A small autoregressive pixel model, trained from scratch.
Model: 2.31M parameters, 20-pixel images, arch transformer_decoder, norm rmsnorm.
Training: normuon at rate 0.0019, 40000 steps.
Data: trained on microscope photos of single blood and bone marrow cells, 13.2 epochs.
Rows from block 2, named by matrix and row number. Rows with one number belong to one attention dimension. Each number is 128 + 32 x the weight over the matrix's rms, rounded and kept within 0 to 255. All counts start at 0.
# v: attention value (model.blocks.2.attn.v.weight, 192x192), inputs 117-155
# proj: attention output (model.blocks.2.attn.proj.weight, 192x192, transposed), outputs 117-155
v.13 [149 140  98 143 161  95 111 142 117 160 140 175 177 154  73  45 118  86 162 147 144 119 108 149  97 143 138 148 145 163 112 102 133 144 153 149 164 101 113]
proj.13 [105  81 234  97 108 124 139 138 147 128 120 108 118 172 178  98 105  93 127 136 110 113 105 141 168  70 162 114 130 146 125 108 130  88 152 156 125 129  69]
v.14 [154 188 145  99  98 161 145 155 175  93  60 116 114 101 103 176 168  96 114  96 130 167 118 146 134 110 163 113 118 152 101  84 120 108 149 142 123 108 166]
proj.14 [ 86 117 156 118 155  99 128  97  84  80 136  96 113 108 158 129 169 180 139 104 169 224 101 133 119 143 102 112 135 184 127 140  93 205  88  96 174 151 200]
v.15 [183 155 172 113 105  91 130 102 100 169 172 114 155 156 131  84 139 104 143 186 149 143 116 181 136 168 108 136 155 123 146  78 100 128  66 145 126 133 164]
proj.15 [ 91 172  63 165 125 139  84 184 130 160 121 151  82 125 132 125  96  98 136 147 140  62 146  88 144 181 138  98  84 157  92 118 136  90  76 148 141  79 154]
v.16 [ 98 144 110 131 163 136  93 146 104  99 155 106 121  94 192  79 129 159 109  60 107  93 100 123 121 125 158 135 145 114 115 171 132 140 106 108  86 108 172]
proj.16 [104 178 167 122  76 120 163 178 115 156  85 117 129 119 124 125  94 111 178 116 170 137 115 194 151 149 100 152 152 133 141 100 145 132 122  95 147 129 144]
v.17 [135 101 138 111  85 111 111 119  95 110 132 131 142 132 131 122 138 133  72 153  84 111 159 172 147 118  92 143 147  80 173 154 144 114 106  55 122  84 131]
proj.17 [117 182 148 117 133 102  78 143 127 102 134 185  52 152  85 103 111 135 177 189  96 131 150 149 128 171 116 158 115  74 129  87 174  72 143 173 122 116 178]
v.18 [ 83 104 138 172 139 127  59 118 128 150 122 133 149  80 117 134  91 177 178 114 121 130 157 133 137 167 149  89 141 102 164 168 144 105 120 160 140 136 158]
proj.18 [134 108 186 117  92  98 104 108 151 172 144 167 155 190 149 112 164  93 101 143 128 206 150 145 144  82 111  87 126 120 166 127  93  90 146 139 130 135 135]
v.19 [113 161 126  94 114 154 179 124 168 135 141 173 118 134 126 132 159 128 101 120 142 160 132  92 127 113 125 113 117 122 128 135 121  91 114 169 179 146 210]
proj.19 [ 62 152 142 205  94 123  82 164 122 177 150 159 155 174  98 148 154  73 103  91 125 119 115  95 146 136 138 127 200  66 113  64 107  76 105 104 113 128 156]
v.20 [133  98 135 135 162 173 106 146 118 107 110 175 107 152 135 140 114  85 102 124 206  97 106 153  76 139 118 118 185 138  93 144 126 146 141  92 138  97 125]
proj.20 [ 98 123 163 178  78 144 114 183 139  60  73  77  74 110 116  69 109  53 117 113 105 108 145  74 139  97 136  98 125 129 179 125 116 109 108 121 113 129 123]
v.21 [182 162 120 128 114 102  87  98 113 179 133 129 146  94 185 109 171 103 159 100 120 125 132 139 142 112 129 131  50 152 108 124 151 111 123 111 153 113 103]
proj.21 [152 143  94 109 111 196 105  77 140 193 114 149 104 119  73 130 139 129 130 143 111 128 103 135 134 175  67 130 145 156  56 117 180 137 120 109 157 123 142]
v.22 [144 122 153 153 146 142 166 174  95 103 103 171 125 142 114 121  76 112 118 170 135 150 132 119 134 141 128 116 120  88 192 101 135 151  69  93 105 144 117]
proj.22 [115 157 104 130 141  44 132 123 137 101 116  81 123 180 129 181 162 103 131 140 116 140 192 177 116 106 120 140 105 110 130  97  50  60 168 123 103 199 144]
v.23 [104 152  23 149 125 142  90 137 132 155 140 127 128 162 142  80 121 126  60 132 120 122 117 144 165 103 152 181 141 127 131 142 144 178 147 133 140 180 132]
proj.23 [124 169 105 104 113 173  63 164 163 118 156 103 135 155 146 126 180 138 125  91 139 109 108 123  78 103 122 137 157  76  84  88 128 101 144 114 111 122 154]
v.24 [151 140 118  96 132 136 102 118 138 183 174  81 142 174 148 124 172  72 159 144  82 149 113  99 104 121 146 106 165 127 152 107 167  92 151 129  59 144 131]
proj.24 [122 126 127 115 116 131 130 121 153 140  86 130 132 103 166 203  52 111 142 142 114 113 106 143 123 122 129 133 104 144 150 125 171 147 117 140 109 162 135]
v.25 [152 152  94 140 124  78 103 122 119 149 217  81 193 107 114 147 140 104 149 149  94 150 138 166 181 120 100 155 125 180 145 116 139  85 136 148 120 118 173]
proj.25 [156 134  96 106 122 131 105  50 160 128 149 133 127  98 148 155 193  92 122 181 124 133  89 145 153 169 144 129 104  94 122 112  98 118 149 143 103 125  80]
v.26 [126 148 145 140 139 108 161 113 121 131  77 123 152 131 111 155 179  80 186  97 100 193 149  91 103 147 210  81  88  94  85 111  96 141 150 119 101  94 114]
proj.26 [210 100 123 100 153 133  99  82 126  94  83 125  65 185 198 161 106  98 166 139 107 129  73 156 142 115 120 138 146 159 100  86 191 137  93 155 117  93 143]
v.27 [111 140  98  94 117  63 145 130 153 203 156 143 144 134 167  96 118  88 122 133  75 123 103 128 110 151 149  77 126 111 117 116 188 153 152 107 114 131 116]
proj.27 [101 186 126 113 125 132 121 101 121 148 104 148 139 155 149 194 111 138 152 154 202  80  99 142 102  80 169 103 139  89 123 111  65  76 159 125 106 150 147]
v.28 [101 109 156 132 133 181 168 203 108 111 144 138 125 137 102 150 132 142 176 129 127 148  92 102 126 121  73  93 127 159 144 158 111  78  97 155 124  94 104]
proj.28 [133 105 172 152 148 169 108 161 184 138 132 180  93 140 120 101 185 115 163 103 179 147  85 121 131 139  91 112 121 146  87 107  95 101 119  58 171 162 162]
v.29 [146 143 121 115 156 151 177 115 148 120 171  75 112 192  96 172 163 132 119 163  84  74 174 151 119 150  90 116 110 164 121 117 107 105  74 147 106 169 170]
proj.29 [ 98 145 148 145 207 129  63 149 146 141  96 137 107 142 167  81 110 149  83 174 178 141 139 139 114 103  85 111  67 150 131 110  92 135 154 125 199 134 132]
v.30 [164 100 180  42 110  70 121 136 167 128 136 161 107 105  95 139 118 160 185 154 134 140 120 129  94 146 184 149 123 102 122 154 108 118 138 136 147 153 118]
proj.30 [ 97  79 108  84 134 114 164 152 153 163  98 129 119 120 124 121 109 139  85  99 113 101 141 108 144 144 123 123 161 139 113 149 108 102 162 127 145  93 135]
v.31 [144 176 154  71 142 134 156 162 149 133 168 133 141 138 126  77 132  86 143 145 133 165 106 123 122 158 119 144 105 132 116 131 101 127 106 120  85 160  93]
proj.31 [122  86 140 156 146 135 131  60 124 147 189  69  81 122 131 156 176 120 119 106  69 160 155 104 118 114  93 142 113 136 166 162  43  86 108 124  78 172 142]
v.32 [131 105  92 120 147 105 144 126 136 109  95 149 148  88  86 150 151 131 193  95 105 150 165  58 106 135 155 121 130 149 108  81 197 117 117  76 200 113 190]
proj.32 [113 136 132 169 142 102 141  87 130 108 131 185 138 140 125 154 135 140 103  68 129 126 135 133 155 135 143 144 161  77 140 132 134 149  80 129  76  99 163]
v.33 [134 140 119 132 151  83 107 157 144 111 165 145 121 125  77 115 153 152 164 156 138 115 168  73 111 144 110 133 154 192 135 130 139 150  59 116 161 133 115]
proj.33 [143 183 184 126 127 177 145 163 181 116  81 140  84 138 126 101 149 121 131  85  89 106 135 135 105 150  27  73 141 119 146 163 163 142 151 111 174 113 153]
v.34 [152 110 129 141 125  95 168  81 158 137 128 129  71 114  68 125 172 131 111  80 149 130 131 101  88 188 126 133 124 125 191 190 118 109 113  67 162 153  89]
proj.34 [119 156  90 174 105 144 126 167 128  72 129 160 138 130 160 131  91 186 103 160 114 173 176 119 111  97 189 141 134 159 110  52 219 142 115 117 158 139 110]
v.35 [127 136 123 111  46 126 184 163 137 158  74 148 127 178 168  80 108 118 108  79 117  88 154 144  94 106 103 123 154 138 132 168 125 132 171 167 178 141 139]
proj.35 [169 122 159  51 196 149 155 135 126 121 120 154 126 138  79  98 177 138  89 155 153 152 120  85  50 140 153  99 119 119  96 167  61 158 133 152 148 166 117]
v.36 [124 140 138  86  76  88 126 182 142 145 117  76 182 140  99 157 115 110 137  60 172 120 150 119  91  76 102 118 135 123 203 133 103 109 180 137 126 184 155]
proj.36 [174 132  86 180 108 100 135 114 213 123 152 113 196 139 115 145 162 133 173 112 129 133 116 134  94  75 170 154 114  91 147 115  72  84 190 211 142 151 119]
v.37 [118 121 140 142 109 100 140 162 140  96 116 194 139 120 129 105 180 112 114 120  94 134 179 109  90 121 100 128 124 143  98 123  77 163 109 127 184 106 136]
proj.37 [146 150 152 174 136  87 224 136 139 110  90 145 145 141 111 100 137 109 108 158  98 123  75 165  90 115 115 131 107  98 103 134 160 142 123 145 129 100 155]
v.38 [121 141 133  86 111 143  86 123 121 116 138  75 178  59 128 105  84  82 155 141  73  84 140 111 102 142 172 103 127 133 101 171 139 120 130 146 123 154 135]
proj.38 [165 141 177  98 148 184 124 127 105 154 105 124 143 142 139  99 139 136 131 125 174 124 187 186 147 142 152 122 117 106 143 141 172 153 134 114 134 103 145]
v.39 [131 140  98 174 115 145 126 137 117  93  69 143 172 119 155  96  89 133 175 138 180  74 156 124 150 115  71 134 116 114 158 117 157 127 147  95 218 102 124]
proj.39 [100  98 134 132 143 127 164 134 124 104 185 124 115 139  94 130 152 111 161  87  98  73 135  88 127 175 154 123 176 140  93 149 130 114 134 145 146 119 160]
v.40 [144 120 153 137 106  80 146 156  96  83 149  71 176 115 111 114 154 116 132  93 120 109  99 207 130  96 140  81 134 114  74 123 215 131 118  72  97 127 109]
proj.40 [ 87 139 196  61 175  91 150 117 126 122 120  88 212  80  83 127 137  77  43 175 113 133 155 116 134 137  75 118  83 141 115 123  85 112 153 126 112  57 135]
v.41 [107 156 142  79 121  93 127 160 136 106 141 131 155 105 171 100 144 132 142  63 101  79 163 126 109 140 163 165  84  80  94 132 104  95 126 144  99 113 180]
proj.41 [113  79 210 173 118 130 161  65  88 126 127 165 156 127 122 104 156 148 107 114 126 139 130 152 127 118 126 149 205 112 189 161 113 123  88 153  85 135  87]
v.42 [107 133 115 145 141 145  98 143 160 166  92 130  98 118 121 112 120 130 147 148 110 168  87  67 154 169 110 111 152  95 106 113 140 144 121 112  80 106  93]
proj.42 [133  90 125 114 130 114 143 153 119 145 135 157  96 116 163 104 151 172 137 107 115 120 116 127 124 135 135 143 137 201  87 132 173 162 106 141  85 147 120]
v.43 [145  86  91 146 176 138  61 103 163 166 128 147 133 113 126 122 105 166 164 124 108  74 138 180 137 120  66  99 108  92 109  99 111 177  99 142 133 113 128]
proj.43 [140 104 121  71 163 135 128 115  98 165 130 144  77 107 159 137  77  69 110 127 124 172 143 109 104 190  94 130 120 129 120 189 148  95 116 114  88 154 172]
v.44 [143 128 154 164 106 112 123 135 118  77 108 134 126 138 179 112 106 125 148 155  93 132 142 148 110  89 194 103 136 138 138 101 152 186 126 167  90 155 151]
proj.44 [155  77 170 150 151 133 147 110 106  96 119 154 109 110 166 112 107  56 168 137  97 125 123 135 136 144 149 126  95 126 179 161  38 146 147 125 110 106 112]
v.45 [122 159 127 119 142 160 113  95 115 143  83 185 132  45 106 129 166 139 161  81 134  97  93 168  95 103 136 101 111 119  97 104 125 126  78 143 122 136 110]
proj.45 [ 61 190 140 126 104  99 131 115 112  92 113 134 140 142 170 186 168 152 113 109 115 159 136 126 156 182  72 156 136 119 153 103  68 139 126  81 124 143 139]
v.46 [154 146 136  92 102 147 120 136 133 146 109 132 177 158 112 133 149 107 106 121 158 127 127 115 147 109  70 122  85  91 141 164 117  90  53 104  97 108 140]
proj.46 [129  92 202 165 100 144 120 112 105  72 146 107 157 139  95 174 116  90 139 153 110  83 127  95 178 115 113 158 170 112 123 149 139 178 130 105 144 154 156]
v.47 [ 90 144 138  93 120  95 118 148  75 148 157 151  96 152 156  99 133 156 150 119 153 127 163 161 160  54 173 172  98 128  87 180 128 115  80 151 110 159  75]
proj.47 [121 121  27 128 122 144 155 134 131 155  99 173 124 147 199 107 130 150 154  99 159 183 138  94 143 131 113 143 106 165 103 112 147  95  91 114 217 103 167]
v.48 [124 166 147  97 107 122 142 170 170 117 109 120 135 113  97 166  94 111 149 212 126  83  88 135 116 134  64 158 124 140 182 132 129  98 130 127  75 146  90]
proj.48 [ 61  95 112 167 168  90 137 157 140  94  94  89 115 111 149 108 169 156  97 176 164 123  70  69 121 103 167 110 111 108 160 103 132 175 169 130 132 119  95]
v.49 [150 103 126 133 134 103 111 156 115 128 120 119 123 182 128 123 175 118 116 114 122 122  54 130 124 164 109 111 125 131 136 155 135  89  91 126 140  90 150]
proj.49 [118 148 133 151  84 153  94 168 163  98 161 129 135  98 168 144  84 189 109 137 130 145  80  78  29 135 163 161 167 155  99 115 132 155 162 141 159 181 110]
v.50 [172 166 144 194 127  92 172 150 105 161 122 159 177 144  83 167 139 157 100  73 131 142 118 126 125  71 158 119 115 125  76 189 130 102 150 192  99 140 125]
proj.50 [ 91  93 107  66 128 133 151 102 157 117 115 129 149 137 136  66 162 149 164 114 156 119  44 162  78 180 106 145 104 124 176 135 124 101  75  98 114 133 109]
v.51 [141  84 140 115 158 136 149 135 151 134 120 144 153 140 143 138 145 146 144 122 120 158 125 137 139  79  95 110 140 131 187 198 136 109 140 128 121 112 144]
proj.51 [111 118 145 116 124 106  65 130 110 138 151  92  80  89 165 169 157 121  70  99 149 147 112 124  92 104 118 116 105 139 153 100 138 130 165 113 154 104  93]