Weights of a small autoregressive pixel model.
Model: 2.31M parameters, arch transformer_decoder, width 192, layers 6, norm rmsnorm, activation gelu.
Training: normuon at rate 0.0019, 40000 steps, batches of 64.
Data: trained on microscope photos of single blood and bone marrow cells, 194171 training examples.
Rows from block 3 of a small autoregressive pixel model, named by matrix and row number. Rows with one number belong to one neuron. Each number is 128 + 32 x the weight over its row's rms, rounded and kept within 0 to 255. All counts start at 0. After the name is the row's rms in percent of the matrix's.
After each neuron's rows are labels from the 100 images, of 14976, where the neuron reaches its highest value: "strongest on" is what is common among them. Only what is clearly more common there than usual is listed. The data: microscope photos of single blood and bone marrow cells.
# fc1: MLP up (model.blocks.3.mlp.fc1.weight, 576x192), inputs 0-191
# fc2: MLP down (model.blocks.3.mlp.fc2.weight, 192x576, transposed), outputs 0-191

fc1.85 109 [105 174 109 134 168 181 114  97 138 141  99  49 107 134 114  73  99 158 142 150 169  95 188 121 130 124 116 103 106 128 156 124  87  91 137 183 134 187 141 103  86 107 134 112 109 136 178 121 102  72  92 200 158  90 148 145 168 115  64 109 130 109 182 133 192 137 128 125  97 136 119 119 182 109 130 176 170 136 127 100 157 125 133 121 116 156  84  83 109 114  52 142 113 193  73 109 102  98 127 149 180 103  65 168 123 172 102 149 112  72 126 112 178  61 164  68 139 106 156 173 130 100 124 112 149 163 115 104 168 122 132 169 170 189 110 140 154 136 121 126 159 158 172 130 102  66 147 126  53 118 137 123 135 139 115  94 141 168 132 162 188 153 164 122 121 105 189 107 109 188 138 129 158 129 158 113 138 134 144 121 150 120 161 120 192 120 156 146 171 107  86 149]
fc2.85 105 [ 99 122 110 133 155 129  82 120 115 127 152 154 152 163 105 115 119 138 114 144 152 103  81 155 177 122 165 152 130 131 183 109 105 126 123 132  93 180 130 198 181 151 164 159 147  91 142  91  77 184 126  90  92 140 121 108 136  91 116 117 176 154 122 132 142 102 151 108  90  66 150 134 151 112 158 129 164 132  71 143 158 202 115  59 109 109 133 187  43 101 131 100 220 132 116 108 187  97 120 147 119 119 131  91  92 128 123  94 147 155 176 135 118 198 118 127 156  75 105 144  86 139 107 145 133 107  56  83  85 132  78 124 136 154 102 124 125 146 131 160 127 100 140 147 121 160 147 125 121 117 167 102 142  78 158 103  56 150 174 175 140 154  98 139 130 139  92 151 141  48 150  81 105 135 117 156 107  74 158 110 145  75 113 123  81 153 143  66  97 169 158  58]
strongest on: cell type: promyelocyte

fc1.448 098 [126 132  92 139 138 161 120  54 186 121 135  87 120 102 144 119   5  99 114 130 109 131 102 140 178 110 145 140 139 127  69  95 131 106  98 120 137 149 165 143 155 142 182 107 121 139 132 138  91 179 135  98 103 118 164 167 178 109 144 139 105 155 123 159 158 196 109 162 164 104 140 140 173 140 112 111 188 135 175 108 114 106 131 172 153 138 138 144 172 100 146 186 148 105 153 115  95 123 111 135 169 142 197 134 109 113 172  46 114 160 147 118  92  90 150 138 169  91 150 164 106 119 110 170 139 123 159  92 171  64 203 105 150  73 181  73 156 100  86 139 144 132 149 184  89 109 107 110 131 186 136 138 101 117 151 116  93 156  96 156 110 115 120 115  93 166 151 177  85 127 145  99  80 131 121 116 135 142 126 201  74  89 182 118 142  98 122 150 139  78 150 177]
fc2.448 095 [106 139 129  74  97  97 197 186  71 140 142 197 112 155 143  76 136 190 174 118  74 129 166 128  94 119  86 115 101 106 164 155 156 134 154  59 146 140 106 126 135 101 117 162 110 136 143 133 154 115 179 162 105  73 127 113  74 194  98 119 145  79 136 174 137  75 162 102 161  95 106 140 123 144 171 121 126 147 119  96 182 137 155  64  86 151  95 142 125 173 129 106 133 127 113 159 117 214 158 130 125  83 104 139 121 161  66 178 146 100 171 171 104  82 117 128  70 205 108 103  70 158 192 106 113 167 122 131 115  94  90 148  69 138 131 146 140 163 126 134  73 135 111  79 135 111 184 171 109 145  97 112 129 156 134 106 153  81 141  94 135 166 103  84 177 111 141  88  96 114 152 149 120  95  76 124 172 146 108 133 153 161 110 160 134 121 107 134 150 150 137 114]
strongest on: cell type: segmented neutrophil

fc1.316 089 [ 96 144 140 138 154 148 214  89 109 166  68 121 136 115  76 115 182 158  76 182  59  95  75 107  94 121 127  94 151 158 127 131 127 184  91 138 132 161  94 185  90 158 143 108 110  82 112  77 113 150 111 168 105 164 102  95  98 161 165 139 129 118  75 117 113 154 130 123 155 129  91 175 103 121  97 111 144 126 173 169 146 108 115 133 162  81 103  66 123 125  79 127 132 124 171 149 131 204 109  80 133 123  77  75  62 110 140 141 127 133 140 121 138 122 111 105 136  86  62 135 143 108 131 135 126 125 148 124 107 188 116 111  85  69 112 160 150  89 102 106 154 104 148 101 104 110  97 119 145 141  89 194  79 119 104 122 200 114 122 111 139  95 151  88 107 130  75 140 123 153 163 168 119 109  58 117 133  82 142  87 112 145 133 104 160 125 168 138  70 138 187  43]
fc2.316 089 [124  86 168 115  76 189 127 137 161 116  88 160 103 138 177  87 125 188 107 107 100 154  99 148 110  78  75 118 155  98 139 108 159 149 107  97 135  64 138 128 177 133  87 148 176 161 110 104  98 127 125 122 119  97 107  81 145 129 109  75 127 114 238 184 117 124  74  97 139 138 151  97 128 142 104 151  91 102 130 188 129 144 164 150  70 145 109 182 159 161 147  99 131  75 129 111  78  72 163  66 134 111 109 164 145 122 134 201 134 185 104 103 134 174 111 183 116 145 135 158 173 148 117 140  65  85 155 127 190 125 138 143 117 161 147 138  78 124 175 159 147 164 110 112 139 123 160 136 124 114  94 137 176 172 113 148 131 139 158 167 108 186 134 143 173 116 215 128 111  88  63 125 152 108 182 113 150 131 115 146 125 147 142 161 122 136 121 112 174 105  84 159]
strongest on: cell type: segmented neutrophil

fc1.540 117 [161  49 167 152 160 137 128 120 133 122 150  77 138 101 135 113 159  32  86  89 209 151 171 113 128  99 183 126 177 161 148 149 157 145  91 189  96 137 127 105  96 157 135  99 117 128 155 156 111 160 145 170 134  85 139 146 167 105 125 114 137 159 128 166  73 152 133 101 107 111 108 209 121 128  85 149 112 154 110 127 144 126 140 180 135 136 107 109 127 117 126  70  91 132 103  77 126  39 171 140 147 111 150 195 126 176  85  80 139 116  68 125 158 133  79  69 142 141  99 151 125 127 127  91 126  94 106 109 126 131 123 160 167  54 129 185  76 113 111 121 101 127 159 135 163 103 128 113 119 143 137 181 143  84 115  67  74 126 112  97 144 129 131 180 150 107 139 121  77 139 163 117  80 106 168  85 124 116  99 151 134 153 141 124 152 147  49 131 124 156 171  63]
fc2.540 100 [105 154 114 149 159 124 147 120 149  58 160 150 123 158 148 118 136 173 208  86 131 141 161 113 144 120 112 115 145 143 132 183 178 138 134 123 140 144 132 165  90 145  80 102  93  72 164 129  99 139  76  74 134 143 115 108 143 110 131 119 113 140 176 115  77 162 129 132 104 150 173 103 110 176  84 127 154  88  79  96 100 167 127 159 123 125 163 132 129 144 113 108 189 141 172 136 187 177 125 124 130  99 139 139 121 159  87 146 136  58  84  95  94 144 149 151 115  95 111 193 150 131  89 154 102 103 109 133  90  96 155 119 119 170 154  68 117 144 129 113  40 165 139  94  81 118 107 149  93 126  92 173  58 198 159  83 127 193 148 139 147 161 133 192  94 198 145 139 107 123 123 228 134 185 154 150 122 114  92 153 186 108  86 117 122 143 123 103 105 164 141 153]
strongest on: cell type: segmented neutrophil

fc1.554 093 [106  91 164  80  79 106 113 101 152  89 114 131 135 125 152 101  90  84 144 134 129  83  77  64 117  53 103 143 164 157 184  82  39  85 106  85 142 102  85 186 109 168 145 122 143 145 129 125 183 192  42 108  87 123 122 119 158  94 130 103 107  77  65 119  85 165 162 103 100 129 147 130 153 107 152 109 112  70 165 130 138 144 188 116 115 160 101 186 118 144  96 140 118 178 159 136 169 159 122 118  68 157 113  80 122 125 156 142 118  95 116 105  93  95  63  84 128 118 144 206 162 105 106 144 181 134 133  97 181 105  59 131 141 147 167 113  92 132 107 117 104 155  85 112 153 120 116  87  82 105 112 127 147 120 119 114 101 139 175 154 131 105 115 152 147 110 124  73 108 126 177 128 138  81  88 133 145 148 164 134 115 184 162  67 130 138 132 132 120 125 154 137]
fc2.554 096 [168 153 120 153 136  84 136 168 117 185 145 178 120 161  96 196 147 164 117  73 113 134 138 185 146 154 166 112 114 130  91 159 162 161 161 164 134 161 103  79 140 124 130  92 115  81 164 107  86 129 157 121 148  75  94 112 137 109 151  88 124 160 193 128 153 131 130 164 151 115 170  77  78 113 148 174 147 153  98 150 142 150  69  99 158 131 140  48  77 106 132 132 124 146 143 116  95 133 139 155 147 126 130 117 147 168 115 150 119 163 134 159 132 110 139 174  98 134 126  83 103 169 127  91  61  89 172 180 113 147 209 141 166  92  79  92 207 137 122 171 126  87 161 115 137  64 114 145 156 106 139 139 185 141 165 179 144 113  83 142  94 122 131  76 191 129 136 145 173 152  56 152 111 183 163 173  99 108 135 148 108  74 109 129 114 109 130  85 168 152 161 149]
strongest on: cell type: segmented neutrophil

fc1.539 125 [ 60  88  72 170 170 112 166 172 221  65 167 105 157  87 102 138 130  57 134 143 139 133 159 121 147  79 147 186 120  94  92 119 115 156  85 131 185 123 109 103  88 146 102 130 134 161 116 145 145 176 125  99 132 168  83 135 153  60 120 150 161 113 176 167 179 107 109 151 151 123 170  91 145 109  98 150 125 137 124 169  96 119 107 106 101 164 146 137 143 116  75 107 101  71 121 100 118  58 120 139 132 171 155  93 172 106 141 153 122 127 130 137 111 130 134 155 138 127 164 103 149  43 153 135 121 164 107 107 203 133 177 120 163  62 106  91 165 124  90 132 122 175  97 142 143 127  79  80 104  83 104  97 158  78 153  79 129 184  98 148 114 108 138 127  66  93 174 106  85 162 156 151 118 104  63 145 130 134 134 139 102 103 153 103 149 165 136 114 128 110 152 161]
fc2.539 125 [144  94 131 108 145 139 178 112 121 173 138 153 129 105 147 104 168 100  99 120 150 105 125 145 101 135 184 128  87 161  74 130 128 127 158 145 148 110 148 127  95 122 135  93  88 170 126 149  97 105 120 152 131 163 102 131 149 113 144  84 156 162 113 134 125  59 106 128  87  81  60 130 123 152 168 142 164 129  96 120 140 138 170 102  78  58 103 164  99 157  93 105 152 168 151 144 130 158 153 119  99 162 111  89 244 130  81 136 179  53 115 179 146 115 183 152 168 115 107 163 158 157  97 150 157 171 201 138 123 100 108 164  87 122 139 105 140 175 114 160 186 137 125 100 143 110 151 216 132 145 157  90 163 138 154 119 150 123 147 156 122 111  93 139  99 163 113  92 130  95 134  52 148 143  51 116 148  96 146 121 122 116 113 150 172 108 148  79 206 123  51 161]
strongest on: cell type: promyelocyte

fc1.336 092 [125 159 137 163 151 127 160 124 135 118 166 164 151 157 122 101  89 130 180 115 120 123 121 103 110 115 118  70  85 147 122 190  88 107 179 168 142 105 177 145  60 124  83 117  96 109 128 125  93 220 175 124 111  89 153 106 134 152 143 118  87 134  84 153 112 143 163 147 171 190 168 140 163 140 108 160 154 134  69 142 141  90  86 153 168  80  79 112 124 119  94 154  90 146 159 100 173 144  71 144 151 102 151 137 134 160 200 162 113 182 109 164 123 136  82 120 168 159 112 121 168 121  92 159 143 122 193 150  93 106 163 169  95 109 141 103 146  86 115  81 187  78 177 132 182 137 122 105 114 153 127 169 129 111 167  67  73 102 182 155 106 114 142  77 124 149 129 133 112 178 176  76 131 142 155 180 105 122 154 121  71 133 140 138  49 135 128 133 141 124  89  94]
fc2.336 099 [213  87 113 114 185 104  93  76 112 101 124 135 171 156 123 165 118 116 103 184 123  69 158 118 156 150 158 121 127  71 170  71  99 185 116  58  88 154 157 134 108 140 170 143 140 114 106 131 125 163 121 104  56 178  90 154 151 104 141 181 126 100 123 141  92 135 130 160 106 152  97 106 149 199 108 173 162  22 119  90 110 163 117  93  97  91 203  78 128 116 124 167 164 164  91 100 165 134 116 114 109 167 108 125 120 161  90  24 114 109 147 134  81 127  90 107 102  68 114 121 140 115 148 144 189 135 134 139 131  96  97 109 168 155 135 128 147 148 172 150 130 155 117 115 143 184 152 104 135 131  97 121 159 110 124  92 167 144 120 112  90  64 115 114 120 100 124 126 132 143 152 152 198 151  89 129 104 137 147 128  76 146 148 137 122 168 121 115 139 174 151  94]
strongest on: smear: peripheral blood

fc1.413 095 [ 89 186 124 167  92 127 143  72 107 142 171  75 138 142  98 145 106 149 160 147 106 178 109 124 130 209 157 121 119 145 164 108 107 153 117 133 111  94 190 138 139 129 108 132 156 120 139 147  92 109  75 147  87  74  90 146 103 188 118 171 142 162 133 102 167 108 116 165 140 140 133 156  78 195 155 101 161 178 139 120 188 117 123 141 116 158 112 158 161 165 144 150 114 137 122 109 144 229 128 136 111 122 137  84 165 120 147 162 197 162 137  69  76 145 116 107 119 118 118  98 164 129 115 119 122 132 172 153 129 143 122 152 183 142  91 121 141 109 111  97 113 122  89 120 111 183 228 109  73 170 135 105 153  54 100 102 147  99 106 110  90 151  63 180 131 108 200 128 173 109 173  73 116 135 135 122 145 153 125 159 146 129 124 200 144 120 108 181 115 107  75 103]
fc2.413 092 [110 133  67 101 124 139 103 146 163 130 114 120  95  94 120  81 125  83 167 124 142  92 112 176 126 146 156  58 122 130 157 138 164 131 162 172 139 117 151 179 122 134 169 121  87  77 108 120 198 143 177 122 117 132 183  88  94 145 136 130  63 110 123 153 109  63 116 131 107 120 130 157 142 150  99 110 137 175 136 122 148  82 170  80 127 149 135 114 158  89 135  79 153 104 149 164 113 202 130 152 135 106  89 128 132 104 139  71 176  92 174 150 164 124 105 105 132 179 125 115  81 178  88  93  59 195 120 103 175 128 107 145 137 145 150  88 117  69  93  81 126 126 139 104 146 145 142 141 111  89 134 135  78 111 105 141 108 105  77  94 118 192 130 100  66 137  96  88  54 148 122 135 165 111 129 131 120  86 118 121 204 166 133  98  72  80  73  78 146  73 124  77]
strongest on: smear: peripheral blood; cell type: segmented neutrophil